From a checkpoint of a small class-conditioned image diffusion model: norm layernorm, 98430 training examples.
Rows from block 4 of a small class-conditioned image diffusion model, named by matrix and row number. Rows with one number belong to one neuron. Each number is 128 + 32 x the weight over its row's rms, rounded and kept within 0 to 255. All counts start at 0. Numbers have three digits each.
After each neuron's rows are labels from the 100 images, of 14848 (inputs lightly noised), where the neuron reaches its highest value: "top examples" is what is common among them; "patch colour" is the nearest of a few named colours to the mean colour under the peak. Only what is clearly more common there than usual is listed. The data: retinal OCT scans (Kermany 2017).
# fc1: MLP up (model.blocks.4.mlp.fc1.weight, 1024x256), inputs 128-255
# fc2: MLP down (model.blocks.4.mlp.fc2.weight, 256x1024, transposed), outputs 128-255

fc1.177:124099167110168112145113132134103156172193107128121091139169139203102081099118216121158057071130105162143117140162147116201121135112120196055069102090078087133153117118129142167065104092182141131091144171114136073135095127146095144151188147150122124117152137112171135142158085106126140150155127115127151061103160120106060121093170170147146112149105157140083125136146084117148165101116
fc2.177:095143105123113124135143202056159104125091110120194094116149174098084111089130087102119143124146105116102135132130108155099089117098126088136111112089144153126138116173110117114129141139114159089148114120122208187192106134090077080095160175166159156138171140123122120142101132119127130140157157168120124185183128162111123112118084162161125149078095157131105103116168182113171103111142
top examples: finding: normal
patch colour: white

fc1.354:083102110087140097191088147086107131180144113108136059063128121118137141103069112086145147121168142171109133147146148196103131126091118188100132161162173166119146097088080114153113179154083168121135137133105143181158096109058144144156125160130090110136105179084130082166144090145174093113117121114123121126120178097186098141113122132151166125085120170133122159143138091112114101084123
fc2.354:179087114129146187127140151092166143149144175184082063130136099164116088140080201083080127124122112149200074114065080114094143132097118134096159142109121119124173163043082138135154121143125081138141166146085128138192128106117168122067105132186133115123096135090158139116086056141126097154109107150097192143144150134123141079104079114063145137132182129129097091108143136158097116099113
top examples: finding: normal
patch colour: grey

fc1.458:142135189100171071171120112153104070122090108151112128059120142194150101113056122043091144158162116142088149116155180151120142165140106112150138176091133153107132127168152149158112159138094195112125071145144119116152157118167157131148093105120134119040138124130115094110146091129133097119156103132136127129162141133202107163129120134184086077170119162132145075167119136121132149132078
fc2.458:142084161140145203114124189094123112186140100138109139122134169132131134163072161111116078125157093105123139083118147178146203131064131055044104078112133169154184180040123143140097143150132090089146126191087138155162117089095142123123150137152121151169099076115126166145132114103117110103130125149113148107122131121117122092076175152090133152138098128097086140115162130142083078093090
top examples: finding: diabetic macular edema
patch colour: grey

fc1.405:142118119128171147120153069147053100137124084155062110143099165098153101078082114075146110163114109093122119149163147131146146171154123109140106156151151154084118146102137099072141084128101144112176054048147155097083117183126141044102150144100130202155087101118101163092114074104168146131124140138252151105096168173132163119089098135136190109163144190105113146140135114118154136186177
fc2.405:073174142129206149118106137156127092189110122096157206168136125101189110084102161066134176125148100125057159112095177159122089159123067125105111137136137092161076082095160148102133137120148169130118149172116129169143094097162081113158190131115104114183091145049139101132164097139168152109142151119131163131107145101133083103130128187151096096171112098137144179081121186134099145124112
top examples: finding: diabetic macular edema
patch colour: grey

fc1.397:142104164161128121130041156085155167151231157135144118115152110139185076181071110165121104143155121141140136102129172084140137182138133110151168123118133131196117135139103104101155142112100080170141134151151075126153161083158145168129148097115107138131114134185108134191128079094078076122163123148137167130124153149106107080123080138068115142106124106113120134094152101144103174146067
fc2.397:109122089080139127111140142137126078154117136123139149184100145133081077120124132096100142109129188078090094165101159106130176111116132126128093120109192163124167100134142124196077129155158190102087079104174194131154066193085125157109139179092155141162134102073147155135154081127192155070132102115105137127156118149111153148079119126160147080129115151141113131104136161138102139116167
top examples: finding: normal
patch colour: grey

fc1.586:107148128121122126149104119191118172107102104180144116105114117128140148134125102180130137187079140136138103090151181155076113145167090166143179181117063148086131114130174104051187104128125133125108162036170102142106148163131116053120112119118092185236114103120118147094145138095117159174111120099104137160220168100171132106139119104120132133106104055122125098131145147078134131158208
fc2.586:132107114117166153110139101096148096136122149101129086145132095099068093118130192119065117090164127154172102141104073142122168101116182142130145129099138113127141102085091151177038158147129089141204112154157118153156114076105113130064086199135108085106112127106124130159141134072094130100165102123150165065187104149117125101100151136129172137088126138159168148119150096075086122092146
top examples: finding: normal
patch colour: grey

fc1.559:140087117124097091109135113132111159142177142124156111025151135177177135088076140061128120138172087133123115137134143163111076190136136161133094158118154170105138142146178130124146085140119147145114147117189071107155152160142115164192139140098086120104121145145141135117183128127098085137098186167147177149114120091197142208110103155126165146140127109190130120107101151150183158112077
fc2.559:117158147125132098098040152124117067091145141126132150077076128096124112091114196065126176121076144133113117143124111187147177110127127158123153109065103152172138146035071150112144131174133155118113107168088134174134093125122110107107165147125119114166076124118073072131161164141154041113155130104105124148074132086094086174159122154129083147098084102141111103152134142190146108159096
top examples: finding: normal
patch colour: grey

fc1.459:104126068172156123159139146161102131156148122160141074162131154096070129084132107081073127117118137136146151142145146137141115104148162117111117205143146131109158084171112126191129199115050118093171123067155103111168111170137100133054076045039115146140147154164120100113163155143107132119098111130141149094114154172205141122141076103118164137176137165162158141093095109148064112136155
fc2.459:105097144076086096150139187059091121124124102149134144117062160103137146245143143129134147117112185111090119123131116137094129131103079085092132123089137157146146132111146117101128150109218132173105174185167124192151139189120125147158106118100119154146133105143091116132123102147130188112158120107071123139127118110127088194135153163103143176179165105138083108133094186144156154171097
top examples: finding: normal
patch colour: grey

fc1.389:128112120105138169161110109130139146112180174155088091088085149120178129113113161147165115102121081147141087161106098163144109126148125172127104084091061142136069075121150188182132135081184179111118092103120109106105161165100094142129148105111119061065125148136171082114110143142146137216132133174123106113106149107121101180107137132089116131102072161144055134157138196111152151122128
fc2.389:126065133137117141133094153084114155130150093114106125166092115072127133160103137099110149173080143100116174069155182137113146069143111051119146141117131115139183179089068137146132132135104144181092118126120102134125131107119149122158144077192099182147170098100124145144118095119174154191143161180084104097146135096117164164091105113088108111156132110108117079146181122101076117132113
top examples: finding: normal
patch colour: grey

fc1.487:073111085164071115092126138111061118153148159139117162099089097079154135094107158080091131191128164139100096155114185108169129150180131148151143148099131150113135134196126119127165117073094120125199070096126100134146162167123089186146096136175088178132140132130106059111101108086139156153128165188131160072162153158150118093093160117103144201155157098166144190091109133218062182124133
fc2.487:156185105118160127143124174147167128205121057162164098083158134125140116129100136103156105091106099093131126095172102164087168127117087068108077060193155077133150134082105148108124131143137058131072139163094124126170103088159121084133154157105167131128095100133111209129160075166070084137098134035110132142125088111130119104119136157100094127111138107128120085153156120092100081172063
top examples: finding: diabetic macular edema
patch colour: grey

fc1.226:130172064134154084154167126067160139139175110160130119177125092147158139149129083155150105136142115091096107114153153121133086166149080084101163194129151169103124085150117147193109117087142064121131142064181115152151100170121157196103123127124107087140158146148111086127129079117080163141131092192108148131098169217154131108138155127123125069177147143113083172067109154153137146099108
fc2.226:158040121134122163093121120096058121138116124098108149105122116099106132132104153089141139110124139189152163042110070145123150138085186163137148128134165084133132159138142122147152112110121187128161067158121138159142130081111137104136149164125133183095125150156126134125080143103212173096135138085130101113112124096115147123108108162156153127115163119157088139123102130092067159179097
top examples: finding: normal
patch colour: grey

fc1.395:106147171106155110117122151098141074181081110118103113137091146151083071116069089092110098083112178134082154169148105136166159142122127161121170155132162094115150113115120093096120158151155128143147169091166131128138100162104096117242150165138177204132153120087117176083142152114144128058117107119141106140167162102127103178114137141167247060136080099108226122104142183110175099174117
fc2.395:138171102147145130148077092126098135128134154098104130098130124118193082129138077163182133103078158158157172158126155081160107099159141169098126147083068207123101106181161184135097157172100132090112111147177091115136147122148118154144133118096134095112086106144106075114204150172145066145197132132155117127091134123118039164166137140191069071156135136149108202118137146110079177125141
top examples: finding: normal
patch colour: grey

fc1.368:147115033163121150153161124145143172081040096125119101190060112145113150163130109121123146100090136164197133076069120115085067098185049150148150185151111174081138135142119151149138121131095114098123158089173103167133151181125143122107087103118118125177132080112134122118156106142146172193131140146110113118166130206133153102173096149178168122209137137136160103149106174116150124205170
fc2.368:112092112142098158096118137125067130119146151116130120048170177142133072118159189112106133072153169195116110119087115141170125120087155188140149087106157072159094086106149068111114153120130137123226089145115134146096109109092115110156156143113148137112075104176099078161088131157152112121175119131122143110040119109116097131150109124199116154110141121185145154141123094150088104161117
top examples: finding: normal
patch colour: grey

fc1.86:117115147126097127080144048155102112159061127133128127136060067184189155152135156060130111164138105134136075119152092105128132176196054110114131080081081114166106194146190144131140135086151113084099129185084163150157118130175129152124111109153127148108148099120112134069168134128104088143106137155129165121124149198165149127177152106083126172188135110110120109117115160121125124178094
fc2.86:096141082097170166144099164122155157134169139121133099149123144114164081135102104144113146072068134167114102142112202152143120091113134132112101146207187151119134094108099148172100135161152131189146119129109130171124085124073212105076169104116164138145090182134114104144143112121187163108143120067097089097120063082096159124115132143099078090115079163145092186176129107114138125095172
top examples: finding: normal
patch colour: grey

fc1.565:129151076111118073117151084099159099140082098155184182144093134099171119065151170071129135128152170133130111123135135122116113093169171099093064068179168087178152120163169158153117060093105160141127145110107161098142115123146126169104169085133196096068129100138111114062154097178156122124148196103126171094118153128149125128132153158166160132119143108155110159174090066170108156134105
fc2.565:060173124056119086056117163138133122117106112097168143118130149143144040118115105106162149077114137101117108179131102153148109127096105146126144120093128173160170119079116163145113144159121176184153128147112166115104134131123136123162183186112146114142076171076125145134126129098137116134128128082103108114127109146117160102112107200159071121084079148107114114113127189150155089172136
top examples: finding: diabetic macular edema
patch colour: grey

fc1.705:212086092108127133187095059100174133092134168153162102094085118124145178083135076117081159140123143184121088107108135127127141134136153172149127186122109131149121101206125127159170139057131143161182076094102092131088159181163134136090115112165098129137081125164137149123129148156190122167138115071129187105195142138151183178137111105136116182116111135202119149122092127115124127152111
fc2.705:163090159186151153134173133150167150109155136128080149132143134174099104178168191129150122132117106073137160109073114124110143136113138055152157105072127129149118142119115107129159130147119129116159170088116134137137169161135109159140104083168098156178151099160167097122103099163132172135107170187169127137104141182138137078202123116102149188176172150132185069130133122152134103120114
top examples: finding: normal
patch colour: grey

fc1.301:160109071151136153140097088125172209093192159140123205136156113099119131112135183150090097130108160130111115128144113129175158115090155170130125160152155128088124127141118135142149161082110084103133143071117088146030138153151118143060119103091134144142134093104099120088121083174223163087095136148132118101184132125108128152127111133095165131102116124164178163111133169134172193150165
fc2.301:095124088105177174156120172116096109114147195145119145110141188111163140150115181142098118121177085143081113160112170135165130166128108091096095136128187150124113091148204185157067166106151153109168132145146079088123148173084170116141096102103090116098124158142130099122099089169135109099128115180138074100060153184129144153116138104093081133146090133123061167113087143193123087109132
top examples: finding: diabetic macular edema
patch colour: grey

fc1.139:063119128098075100159148180081163136177097086112155131156159133111110149129035107058101112125105089077159175104157085147085122114198150131098153180098177106172184123103146111108145094085080110146155170143174196189199127083153122149198126108115158143145135098055111091119107088139123109127104167187096154116107124112170110123102091080173172099134140103145125066116108114142111135181148
fc2.139:145072193129110122101176137179144137135132198147092119125116111174124151155128203075103115153158112117141085140069102099133162171106091115162164116088076065185090141136127116122152144118174133127196133109143121150119140178124104167146102115203060109181152154141148128159144106096138127182089114190152120149168108163105138093133101095084131148150151127086123105087092142164135135129175
top examples: finding: normal
patch colour: grey

fc1.319:107120092134106174108141100164073187145142109123169156102121142090094152093162113172085139159103158147088089162114228096140163125125106124185118058123136090107039080180091137132160157130070130154147095125131084107095125149152096143120100146166095160169206142167144092157114136141144124150067151159189108069074104121083081111190097116136106192166137086151096128109105149116146136123096
fc2.319:131148134108071118140163148090170119114166104146154042118092125133157124133040139152185123108130142186127092136140130189069101126179154106052107112118149180101145107141137160143094148150154087084093069098095181120128118120117141139135149090107161119071113121109122156138175106152145091118127119110045118101170080152167116140128147122079102073131077139182093166154160108127157149147103
top examples: finding: diabetic macular edema
patch colour: grey

fc1.207:060093083136095125145099238109169131113180107134169153123136154089104116119075106151087123109127089142143129117078086151153119103112152142131192120118126158141124135131173123149123153120057079175137154122136066163109169151137138131112109118129157125152080136140151080072092057136148074165085148187125121113059137154123093123168036123134120148080107146147137142150147085189143167162086
fc2.207:067131093064153124140169113121166158134113123144171143120135137151157156182132149112115144067129149100093125158156175134127109137143119050064117153131182155144112081164141127090085115083086140181113155090198126123115135154179171130112146068105184149165138157125094126123160113148127168059153108138086088061178120179134119135139162140159161085156154109174088149178117117060156149139091
top examples: finding: normal
patch colour: grey

fc1.213:134119104159148172166117151197173132130136118148123137138104112116123137150102117154043149131102168147160139147141105137099177100141182209129168171081113095117115109114062128152175115084123062121161118103167131130057153151154066122086116042110102101158110153143175094135111105093139164216113111136171162085215143148164101157113039143104154144106173139138163119086186134146086167138147
fc2.213:111192133139137091115144145076130132163119135102184131097132107092149118141076150128122095128132059163075075091177084167121095200166113049121101126171158112125115120116160145112140127094154104138071151158056114164125103115139126122159166159104143104102151108082097159112109106115096121114121158122114119114110091128121099104164201122100086098093086154184123109122215162122156109176058
top examples: finding: normal
patch colour: grey

fc1.560:159166086135151106180144094090124172114095131151186112131050126147126126080149109178123180065108185138121120086118144150105055116103096131124173172153161178101095103156111134094135117124094204171097124096154120120134135102170145086169155167100152145105089109190138118122151151151138167217127180130146078123129134123155163137145123193121084092140146107178104115135108108132156096174117
fc2.560:131076141157143155147116116198112138126104120120110168150187131155110115163116168091063099133167093061131111091101066124098187134084105088174136166133108084160118200112156064153139137109130073116147127150134115117120106132105068198104128094154104136152151100132184092121057129088151120132107188187156178148174205162156152089107106139090147151099133185103152126098137091112132115072176
top examples: finding: normal
patch colour: grey

fc1.557:121048163108076161132122102105118143117150086116113149080154169137158109067114138072142127073152135166093142143177080154173077119104127182099139168097125169162145120163167139136116087135059134179125135137114090133079145162131138116191184078160154122098083146149156162153085149184184115145089149103084108116111187141147107155103117121117140123101084194148100131111121179192186137109174
fc2.557:125158053108120135138121165123130168146191120129150062122096112134180118183168120167118132102089166178126115083136162112081098141147099066094093107178191118112113117151115157172110173113139148196124130131162102098108146125161163105113135121115155143137140120144094166104169102148060139157118098109097074139101092164151185152085163099151061133169106100177074148136188103051127146132052
top examples: finding: normal
patch colour: grey

fc1.615:137094162144168169088149092121160095072150193097131142173145146100143147089115081145088136137098111067149114114145060088106104071144140189119093097168112115110126113185139115132152127109103124080162064126114165139166144076114153111124157141131170126136139147162130084131102174098148108193129154127138132100149133126135000105140091175086090173143179136175108147059155119145130107183102
fc2.615:155121169160076095153165143167149153146093123174081080067179161192157141151088127102110083090199105112128112083113102137129140189118065104145180110048103085136119114158135097088167104121113078086101177122106144102092141170114149101156141091153144112180158145163158118115141188194078095141085157206105121140128142139132148104193132088161160125100095111073149106118103108133171094131145
top examples: finding: diabetic macular edema
patch colour: grey

fc1.0:115109055137137149131140079128068141116098169144125124136123073073168145106131136088042102140102175056109093104085141153136129162119140162128098183179123109078109122139094076101197158147109180134128066078111133132175114073182087157121087088130132145204101141141173180105108072084181145111130163177174117129175149163133094135152141146174173151139090104166061124106111163148069161100157
fc2.0:132110072117184122139077193086104134118111176175174024096139103136131127182111145141159149105103060196133120131125155152092102091143123096054151107132098139170134176103133125144108132123122070094100145168090146103138098092117137139142137091144153137114145092120092114134172179170126126121174127145083084134146101139113134117115120141077101154086163150121110129158164159108123122147128
top examples: finding: diabetic macular edema
patch colour: grey

fc1.7:064095170083114115173159115132128130126082106109149101168117133135136122180043129059131122069143110153170151073141088135115110131182050154076145136106082092152165153121150095132145119097206142117105163098152117114152088142142073137184131096077157121121155093130174140097160122122149139128084117131132149104135181117159139142142153144220147110165115139150145110122118189142168151158114
fc2.7:083062091116121099102099219084140111080119152121107164144100147112096155119130221082116189095114142118177124155080106137121149089092156117151207111105089118173162132081093131101132127157113161170115114124134147177197115118099124128078135106168113142183121129137084015139146110131139121138127102187121111099069076085093094134113073135103147199146145148159169081116097150164118126135140
top examples: finding: normal
patch colour: grey

fc1.416:151094125197137169131087128138047187146178099113093148147112107128088091105136123116111106133138152125158146151147155130184113109123070177122151168104071111078129132123098140160132140089107101087176078071174075086100138213148078174135112148124092128133169092122174175090121155086118143165094121155181154131156130155108127186125086120113192156148082138101178120098148202117102147063181
fc2.416:119095082097143151139119151116174078138129129143186070096140129115153144127086123135107155139115134144091107099111133204050120118130162165050164153144170140152139100146160184142080096168098106161153118080124142162165126117117151058093131128157236104143120175102100161152104128157194155127149106089081096108152144102135049101077150136119060142088149164192065110124124147120136148150130
top examples: finding: diabetic macular edema
patch colour: white

fc1.478:075106173092136084076125153104122110126219110094108103110112159154149094067088185092120105067122154120073138131165081129165151108059134135132126174171199196068175063098105129153097142126101161197103129125127155129132117124080153098163186160145147114061129167105138085139114079102127103107071130126173111116135139124074106172124122147068117123101108169112103118097149157150138109139152
fc2.478:168120137156113156168128076156168178061101186151127148099220138145090130157172074143102112148156130093158124111068116123085110190140108125176141115139099076148074129155187118109148135112114102135175143133096132125112152114162101115103100124120112133188168082148143090097082165125092158155104151167149160171145136172166141060132114114103136135097209112133163133141089100148128131136108
top examples: finding: normal
patch colour: grey

fc1.538:145116158128149166098162114121093110148178134130166110128126153158094102118134114036075074142158106069130088134155157165149199153134106121136082145161226133075132104100081116196122119137096130144231175117078095125095050053153160101096144092041135139073118084157123108120135167106129112128043121040138132134136146164126143128124124081123092117147141176143116213080151102146136148133103
fc2.538:131149142087154136138082135154083117145143121111130179140093133119094129083114112120103155074092147110108117131100111136110143149128071126085031112096143088131137041130148102089154148081146124133173095134091146139177105091135117160153149180065165179142145075087085053146119152118197116134137102105059089109070100110129095095152137082207065114138157065132149161147100156138110126177069
top examples: finding: diabetic macular edema
patch colour: grey

fc1.158:163155168122160131090104109070158164105123190119129044168100148142135080169119139112088121076093112139164136116101174106119149127157106098119166117124192101150090140169124170118141124117104128155136109101116114137079136135116139114122113094094127128113115116135141160124153158101154105104182135133199120062191128185094153159094083137127131154111049149166122155136160107122192159149111
fc2.158:140128152149169182104133112122127119098069095114095080117077134087100114121136147144156120086121117136129149152150122162145152108113186193124136136105156167130197117085120145195100110163131152164183079134141109100144113114080148103124126166158170098047124156094153177153119133044173159089164113046143122088216142115119100123089156176133136112122102120115075144151184153097101094118146
top examples: finding: diabetic macular edema
patch colour: white

fc1.682:160062113147133151112122085150119139110164139146143051102114164119206122086098143092153079156177146125119119107110101145174109136094123228121113158102070088148102095119145135207144107125164136143153091060205111133139098138130121078118120134171072135131121167137171125088149118123179181184098133130156147084176153106107130215109055162136153139077104148105106151096098160090174148116074
fc2.682:125125148113107161098123143122098104093154178132129124152125031086137093167159151133141173130100080129086077069103192153114124144137093081121156117128112180105171183120102153109124117121199106105161118175132143138123155081162118136111156081169100167170168077096102168104180125137127118182129152123095155125130132123132147149085128127069081127129064144104074089108159175126136056118174
top examples: finding: normal
patch colour: grey

fc1.30:140129155129132154058111093156091150160169144171193122135144145094139128129098130091135099117142152078122145108132158095153098131110136134144071120064102082076135070162096099058168089066151159105159090104190126105119095177165050133158144066154172140169155088112171147130156107102106148135141155190166136075141158125094099140154141186111222120162133128152113177133081159113110148126165
fc2.30:165131171123103162110116134109131079127109127118109130087154147126125153138084128129086151144151111130117094077089114180044187137118136147121166184119070163138134164122148112151175094159112114097128111121122105162100196116082097126126147091135093150130069180083092143150083164137131104113197141146078113145175098125177167149099173103066087136072121169123138092146133120101083105136146
top examples: finding: diabetic macular edema
patch colour: grey

fc1.647:114200109152155107102191162130084130167107117159145117138096119132140099118128150123111156100086199198160116165163175109173118122153175093136158110081144130104106100147118119153104149141102107157137101083172157146136109136129083140096112138067155138158142118111129069147131022149187132124126117169175105058103137157099061110114112165136130153150166108176141178172148164194118121145121
fc2.647:100176136114165102112137162086169117121105104093153101191080132082134089180174102180171119074098120090145163104113172145133024065065151094086103129142143185094178133182187132154121136134150200122091153125204144146121110132110169141094102117091130092087125105116107107149167126126136162102155137141060077108150038137144154135154137110181148108189140152123124127127130165102131106145112
top examples: finding: diabetic macular edema
patch colour: grey

fc1.760:141007168100126127153093197077090199135169128113095133151085193074078100135100148170088171088092136125122174110047114161140151111097178097104116175154138121114115094134093138156148169123090104099087156121214128148171177155118101171175117133172162109151105150106159116151142113111152122174144160228105141131146126127108130166163064116137203120143097186113131147115128145126103160086148
fc2.760:070191131105119092122122120140158124110096098140169065152098122129211147149130129134157152122113152153095118134162181131112135141174106091074081151110110156125157137168137133161127118125133138177075127099136102103085081152154108103108132118163137107126146139061110206132167148119149118112142127094072090061240110151113122147079154108148130086099065127186103145188180088147155110094130
top examples: finding: normal
patch colour: grey

fc1.14:137127143126120199104112124170147132120090151133192200157154160051109150082133133113096120122079179154079098142140171146066150101161175125152149117146139032121157127176086151132197117078086164081208126146106132171123150036147104108061128078093117144168111097115092056138097133112177146132133146162141141094175126084166169131089122138100068144105112085150135103134115106154138102169171
fc2.14:164113125147077117098163111160150154173159110136098099046113148173128080157095156108143080141163110132164156111106100092119134156180080163137165148059106142166099122135147100117148135117148114124125114110110105102099165193057139165196059107169103106113152190155152157110113127116094124192140114160151150097161116162145146080117139131142161141162175148129113116105108135151153096116140
top examples: finding: diabetic macular edema
patch colour: grey

fc1.703:127126138163154180132098111135082145120107183119114163143126107086145086116106146089050145124081088126156102150076152118165175116119137143185169100178173051130111164150101113113166118136087147160198101150089064140130145111169124114089094112110162144115143103139110137140100140118182087124139140150206118062087127181123121146163065101105104136146109102163164129113112104129165109163105
fc2.703:165104191143176132101163109145135140144096084093084109129102101089046064134177160130171072078142118174164187093113138108153127079105150144102119066055143096118156103086139097176124112143147149128195148141180098101109131098099142117129119164150131158061140109157159147123135160056138142127124155124133154096141160127125173106137141107179149173128122125098135140102171110071089094146148
top examples: finding: diabetic macular edema
patch colour: grey

fc1.161:107094163101119124177128126166147132074079098091169106132152207140134073163139130145086148071098165178157117084115130166157132086179132164099118113161122151112107116124114100114140103136105147163134132073166134120113101117167095091129130110076173142138103102153083166124169107111118138196100167148114150081086170134171122110129131135193126105064121113177164131155151077195137114138155
fc2.161:150062042113097085142113147023152119117188083077128127095087161113120145112129176117111117141157186112111113096132140137152116107190191139148172146146120141101180116061112135139094145144080164130069157073104116177204127121086125080120169169155147151192124103061077176125157124111189184118187098145142152145186113113154090113118117136097140115105163121169103104118146121086116170161096
top examples: finding: normal
patch colour: grey

fc1.217:113097102137089091178121132090105196159129095134112172092109139133140097132067144177129126090113136121095161146177131124147124131135075145136111169141142100164074117148133151137081146099099154211127168153139118081129123107163095141221188092138111112162111156097117107120113152160093100226148151154127070106128153135135129116091077145175160121127092069156146107121156095143169158154141
fc2.217:052119145159163102096067149157173115166101123105132088187134167112137107119101175123135105140124077121175165135094143122174160086121123106156136124124114135145122141082096155103108138149125120122062156192195175147149109087106121138163104116149160066167097093132093139139168166091130071094193153185109122084111096126103109154121149129155158156080126171124120114135105123113101081092093
top examples: finding: normal
patch colour: grey

fc1.520:168145116113114126135198089132175113114071113145121081102073133125178126134119130122129099163173099113167134118111130145120103158207093154126107100086099139125121136158197142176138111097226148085115143113097162179142098165077110147179126071158127136110103084161117156079194151118094111157071097089132147135155142163166164127152151155107134147134102160143086139164105167133145121162128
fc2.520:009130095087149106138096175121156099097136101118115117156155190138146146116152122127107181103102165136104149179151111134132127071089113098101093104150219127147164114089141112150091167157083113120076145152142115129164096091133191157107139060073136091179112166113085123151121131175160100108110112152114105129122064101107133103153095102170087106072109150105168131179122098163102125108137
top examples: finding: normal
patch colour: grey

fc1.94:134143102138108139147133092184055215098124118134144087109122108155142111104093142132081111171108131156102112111085120118164131169195132181123190123151105214134172141173057097164151120157118129152127102087096165074093114106110153104082133119154149082154079162095115132177131095118099132125111101160152138099118166203181165084074127102121092057156155131123145071157105088125082183080164
fc2.94:132163105133165118158106167119124084107097119127139164179082132126098155112150143111135162112120164108084140134150130175085079150097129068093154131116084151143134173113126158071149163123156128151138130182136155143195097133156144179154147125109119168117139113137120080136137106198132139085134114111078142099160139099131057144151161203124170174184131156160130068130061150085131127129183
top examples: finding: diabetic macular edema
patch colour: grey

fc1.608:103127089073146120149106122127045172114123156151142140156035156108129109098117134120130139106089169127141131116150124125162154119120117130121104207180145097066178086186097135188114135138145157161108072096178138081123162196101074148107103141146114134153123156098141082145150103085194143171115141113115110103153135177137094141087111125116158109141160149132099130147133110096123110113133
fc2.608:076110092150189107101159137109132114087150162060164130159075138061143110092133104156089205074110100148112123137106161126131103085172169102178118200175109125099130100137160153158142167174183181141124098080174158128075077135114119089103161112180165079112129167107138136121126117102136092127167140160116110074203141150122117126146130141137134137145070189138128153158197090123152110072206
top examples: finding: normal
patch colour: grey