From a checkpoint of a small class-conditioned image diffusion model: layers 10, batches of 512.
Rows from block 5 of a small class-conditioned image diffusion model, named by matrix and row number. Rows with one number belong to one neuron. Each number is 128 + 32 x the weight over its row's rms, rounded and kept within 0 to 255. All counts start at 0. Numbers have three digits each.
After each neuron's rows are labels from the 100 images, of 14848 (inputs lightly noised), where the neuron reaches its highest value: "patch colour" is the nearest of a few named colours to the mean colour under the peak. Only what is clearly more common there than usual is listed. The data: retinal OCT scans (Kermany 2017). In brackets: how many of the 100.
# fc1: MLP up (model.blocks.5.mlp.fc1.weight, 1024x256), inputs 86-171
# fc2: MLP down (model.blocks.5.mlp.fc2.weight, 256x1024, transposed), outputs 86-171

fc1.547:075154111125131167151173161102125123142126088149136077231082122061182121141119110074139141113153105094134170147117157176141149151064091173148151128101108160140172150182113165114176074149143124135111164097139103120100134165137168149157106150086110125129069102
fc2.547:161132135123103104098102148176146081136113178141117172106146138110124143124078173098131145097091190154072115155118141110161161104162132113119137152166166103182058124166150125143102132147149114179133090093098113152093100162103103114125192111119176147146144154
patch colour: white (100)

fc1.105:159127108144151113133120146125132037193113177133122119110091141072120122133134109080148169153098143143098137132144120110106201139124150130115152190113155088170095101106123148086075170116129148148164163069141077124102089137079093170153107091106147122095127175
fc2.105:161130155158154133134093112093119169114150081178175110152193122170176111152162139154101147135123133159155087093119114157101106063085117129200070079110169092081148190159071114199133103128164101142100062157139147179169146117148143046126158201191114187121132089
patch colour: white (76)

fc1.151:173081076142136147092128086127080105056118096144119152160100051115171111070103168128131149108142126031106111113179114096092112123104162147163153170167160124088160148085147116133067172118150114068145103080129106096138147133117082138122131118123088148137162113
fc2.151:143073066108174136101147101134121085137080170133089145086110162161086091080113153115129126140140091118090144147153094204120152163157181161101161164200089186131121146128142161079189144177153157110170178090095078113112168178122083152130106045119120118090123104
patch colour: grey (95)

fc1.740:160136096135099118177077079110151118122143155124141135163169097069151076116132124149106077145110100104174110122149086184135142107121130128133152132082181098154146097102103135100167120146163089117138065140144188139126124126175145107198117159137182116089108144
fc2.740:110132113142170124127078120110209114119176134179140112095072106111150109171177133120104160145104144156153099126115076086127082110153088072107133133085129099118144171135115128179130077098108141125106179109092176141188101096173147149172125183180146145095105157
patch colour: white (76)

fc1.304:131119154133180159041124122147122147084110153205141128172108090133111150176116151155133156128176117088123177141095106165098139125157143145153152149170128110087135111146149145132127064056155094146125179077130104118079132120110169172095140135108156129118099098
fc2.304:131080179092103124164118120099111107151160163116101120161163123164126158134164119124124172137095124082182089102103131060151104104141108088109099131103125072109149089132153116112151170096099133111103034099162132121130115146133165104138145121103151155106142141
patch colour: grey (95)

fc1.640:107173129088128140061171162150161120136083108116138173134102112173166118097105120143130125108083122103099107149150137093124126122151081189151072090166091128156113090176135153144112215043145126179134131156155165141138083112156118139124173132193075099113134162
fc2.640:167079167105128134136107114093132149087150163120085134145123136153145150157154166172172131174095148059185149096158061062158139148178094052062152163125127096156130093106103097090156123068105128111131063104143107097145136132182127142104146058086165130120110142
patch colour: grey (95)

fc1.563:115136151147117175133129115079130133154117164154124146092067123079105155145100137120078126141157131131132102151125093052109139142100117175129144130163072193152121135139128132153080143163117140201147102146095124121132205148135089126151122124152095114090087200
fc2.563:134154133139165146159124197109113129146145099112183124069160109112168139153128153101123076152126121203151157142056155108131131071162074150120115117090194140197079161157076128158115123137169111191131116102129122094158117109170091083093137131122150108090085129
patch colour: grey (99)

fc1.375:129147145136151128132104127099170123148147077185157122163171078139157108127107129114142145163169106055134134085140058140134107116103131116171171142132093110065192127062092145156166157121140141126099117128147108067135105116161124144129084103127142151102104152
fc2.375:152048165160126160139121147141133084097077151098092147118129114148103180143089151122141097115108179170096107122134090126152153138095163151134187127172099153140070116137142142072135121149160133120107122154135058092073095140129084176107116009097101142173109094
patch colour: grey (98)

fc1.385:095107124179133145112127150139100051154177200138109169174160139186124100087114123146117118119130102128087163152128179129102180105100122185148036181125163154144074165169080144099117193146130114122122089089103066150071120152085078155123146137107141132094155100
fc2.385:086127152163126149145073169103150161115116083183142091095125134138139127183158146116142127156140161159153085079150073137146098096123099064104140116128124097097116097128172148112122140096132123112123115172179104103125085132157129146106114114130144127129110125
patch colour: white (100)

fc1.18:159099147114133109118137165119138090129087136126140118124082141128130080154109159078143086086127135157065157160117167156143149162126135150155106186133140133099083116219178138100138144091133110131161165102165187137061142108155106116099159098082161093107177141
fc2.18:075121138086108129130166097106142086178116171080082122101094146106134133114138079129108162142122092098109165131180059161139173175180099105064099178142105142153117082087116157117171164114079171133179165150130123126123128124135137176143100101108131076102182167
patch colour: grey (97)

fc1.766:098141145117117120102130145128072052104131127126141104183137142089166167115123126082134133133175123103071174129110112137082146144144102128095118139162140111164165116099126160158144173047073151147127173126119159096117154130122118143101064082101115109140142173
fc2.766:171084147170148096196093130160175121091071123135130134090083073181130197138095187152103104111127139142163086136099087084169108103104166121162194079124134147094089151119140096105134121105152065104099117144119149071154120107150152133134138054118083202172081052
patch colour: grey (99)

fc1.157:141160112088158078183098133130201152159140116094151160115118065136179105194151165131111085158158111170121112084130081172146110109078200142110154148181149067146104079092072087123197144092183145128127167131126146164124099101166116112172115155116164085049120054
fc2.157:091146051111192150164141107136134127146103126110108135069119114125130060137116128107123042135125198167088126120177087195119140126159142119099120143158161119113159123102147142143169116150146141115139216084133115161157207106173090155106130132106138111112147087
patch colour: white (36)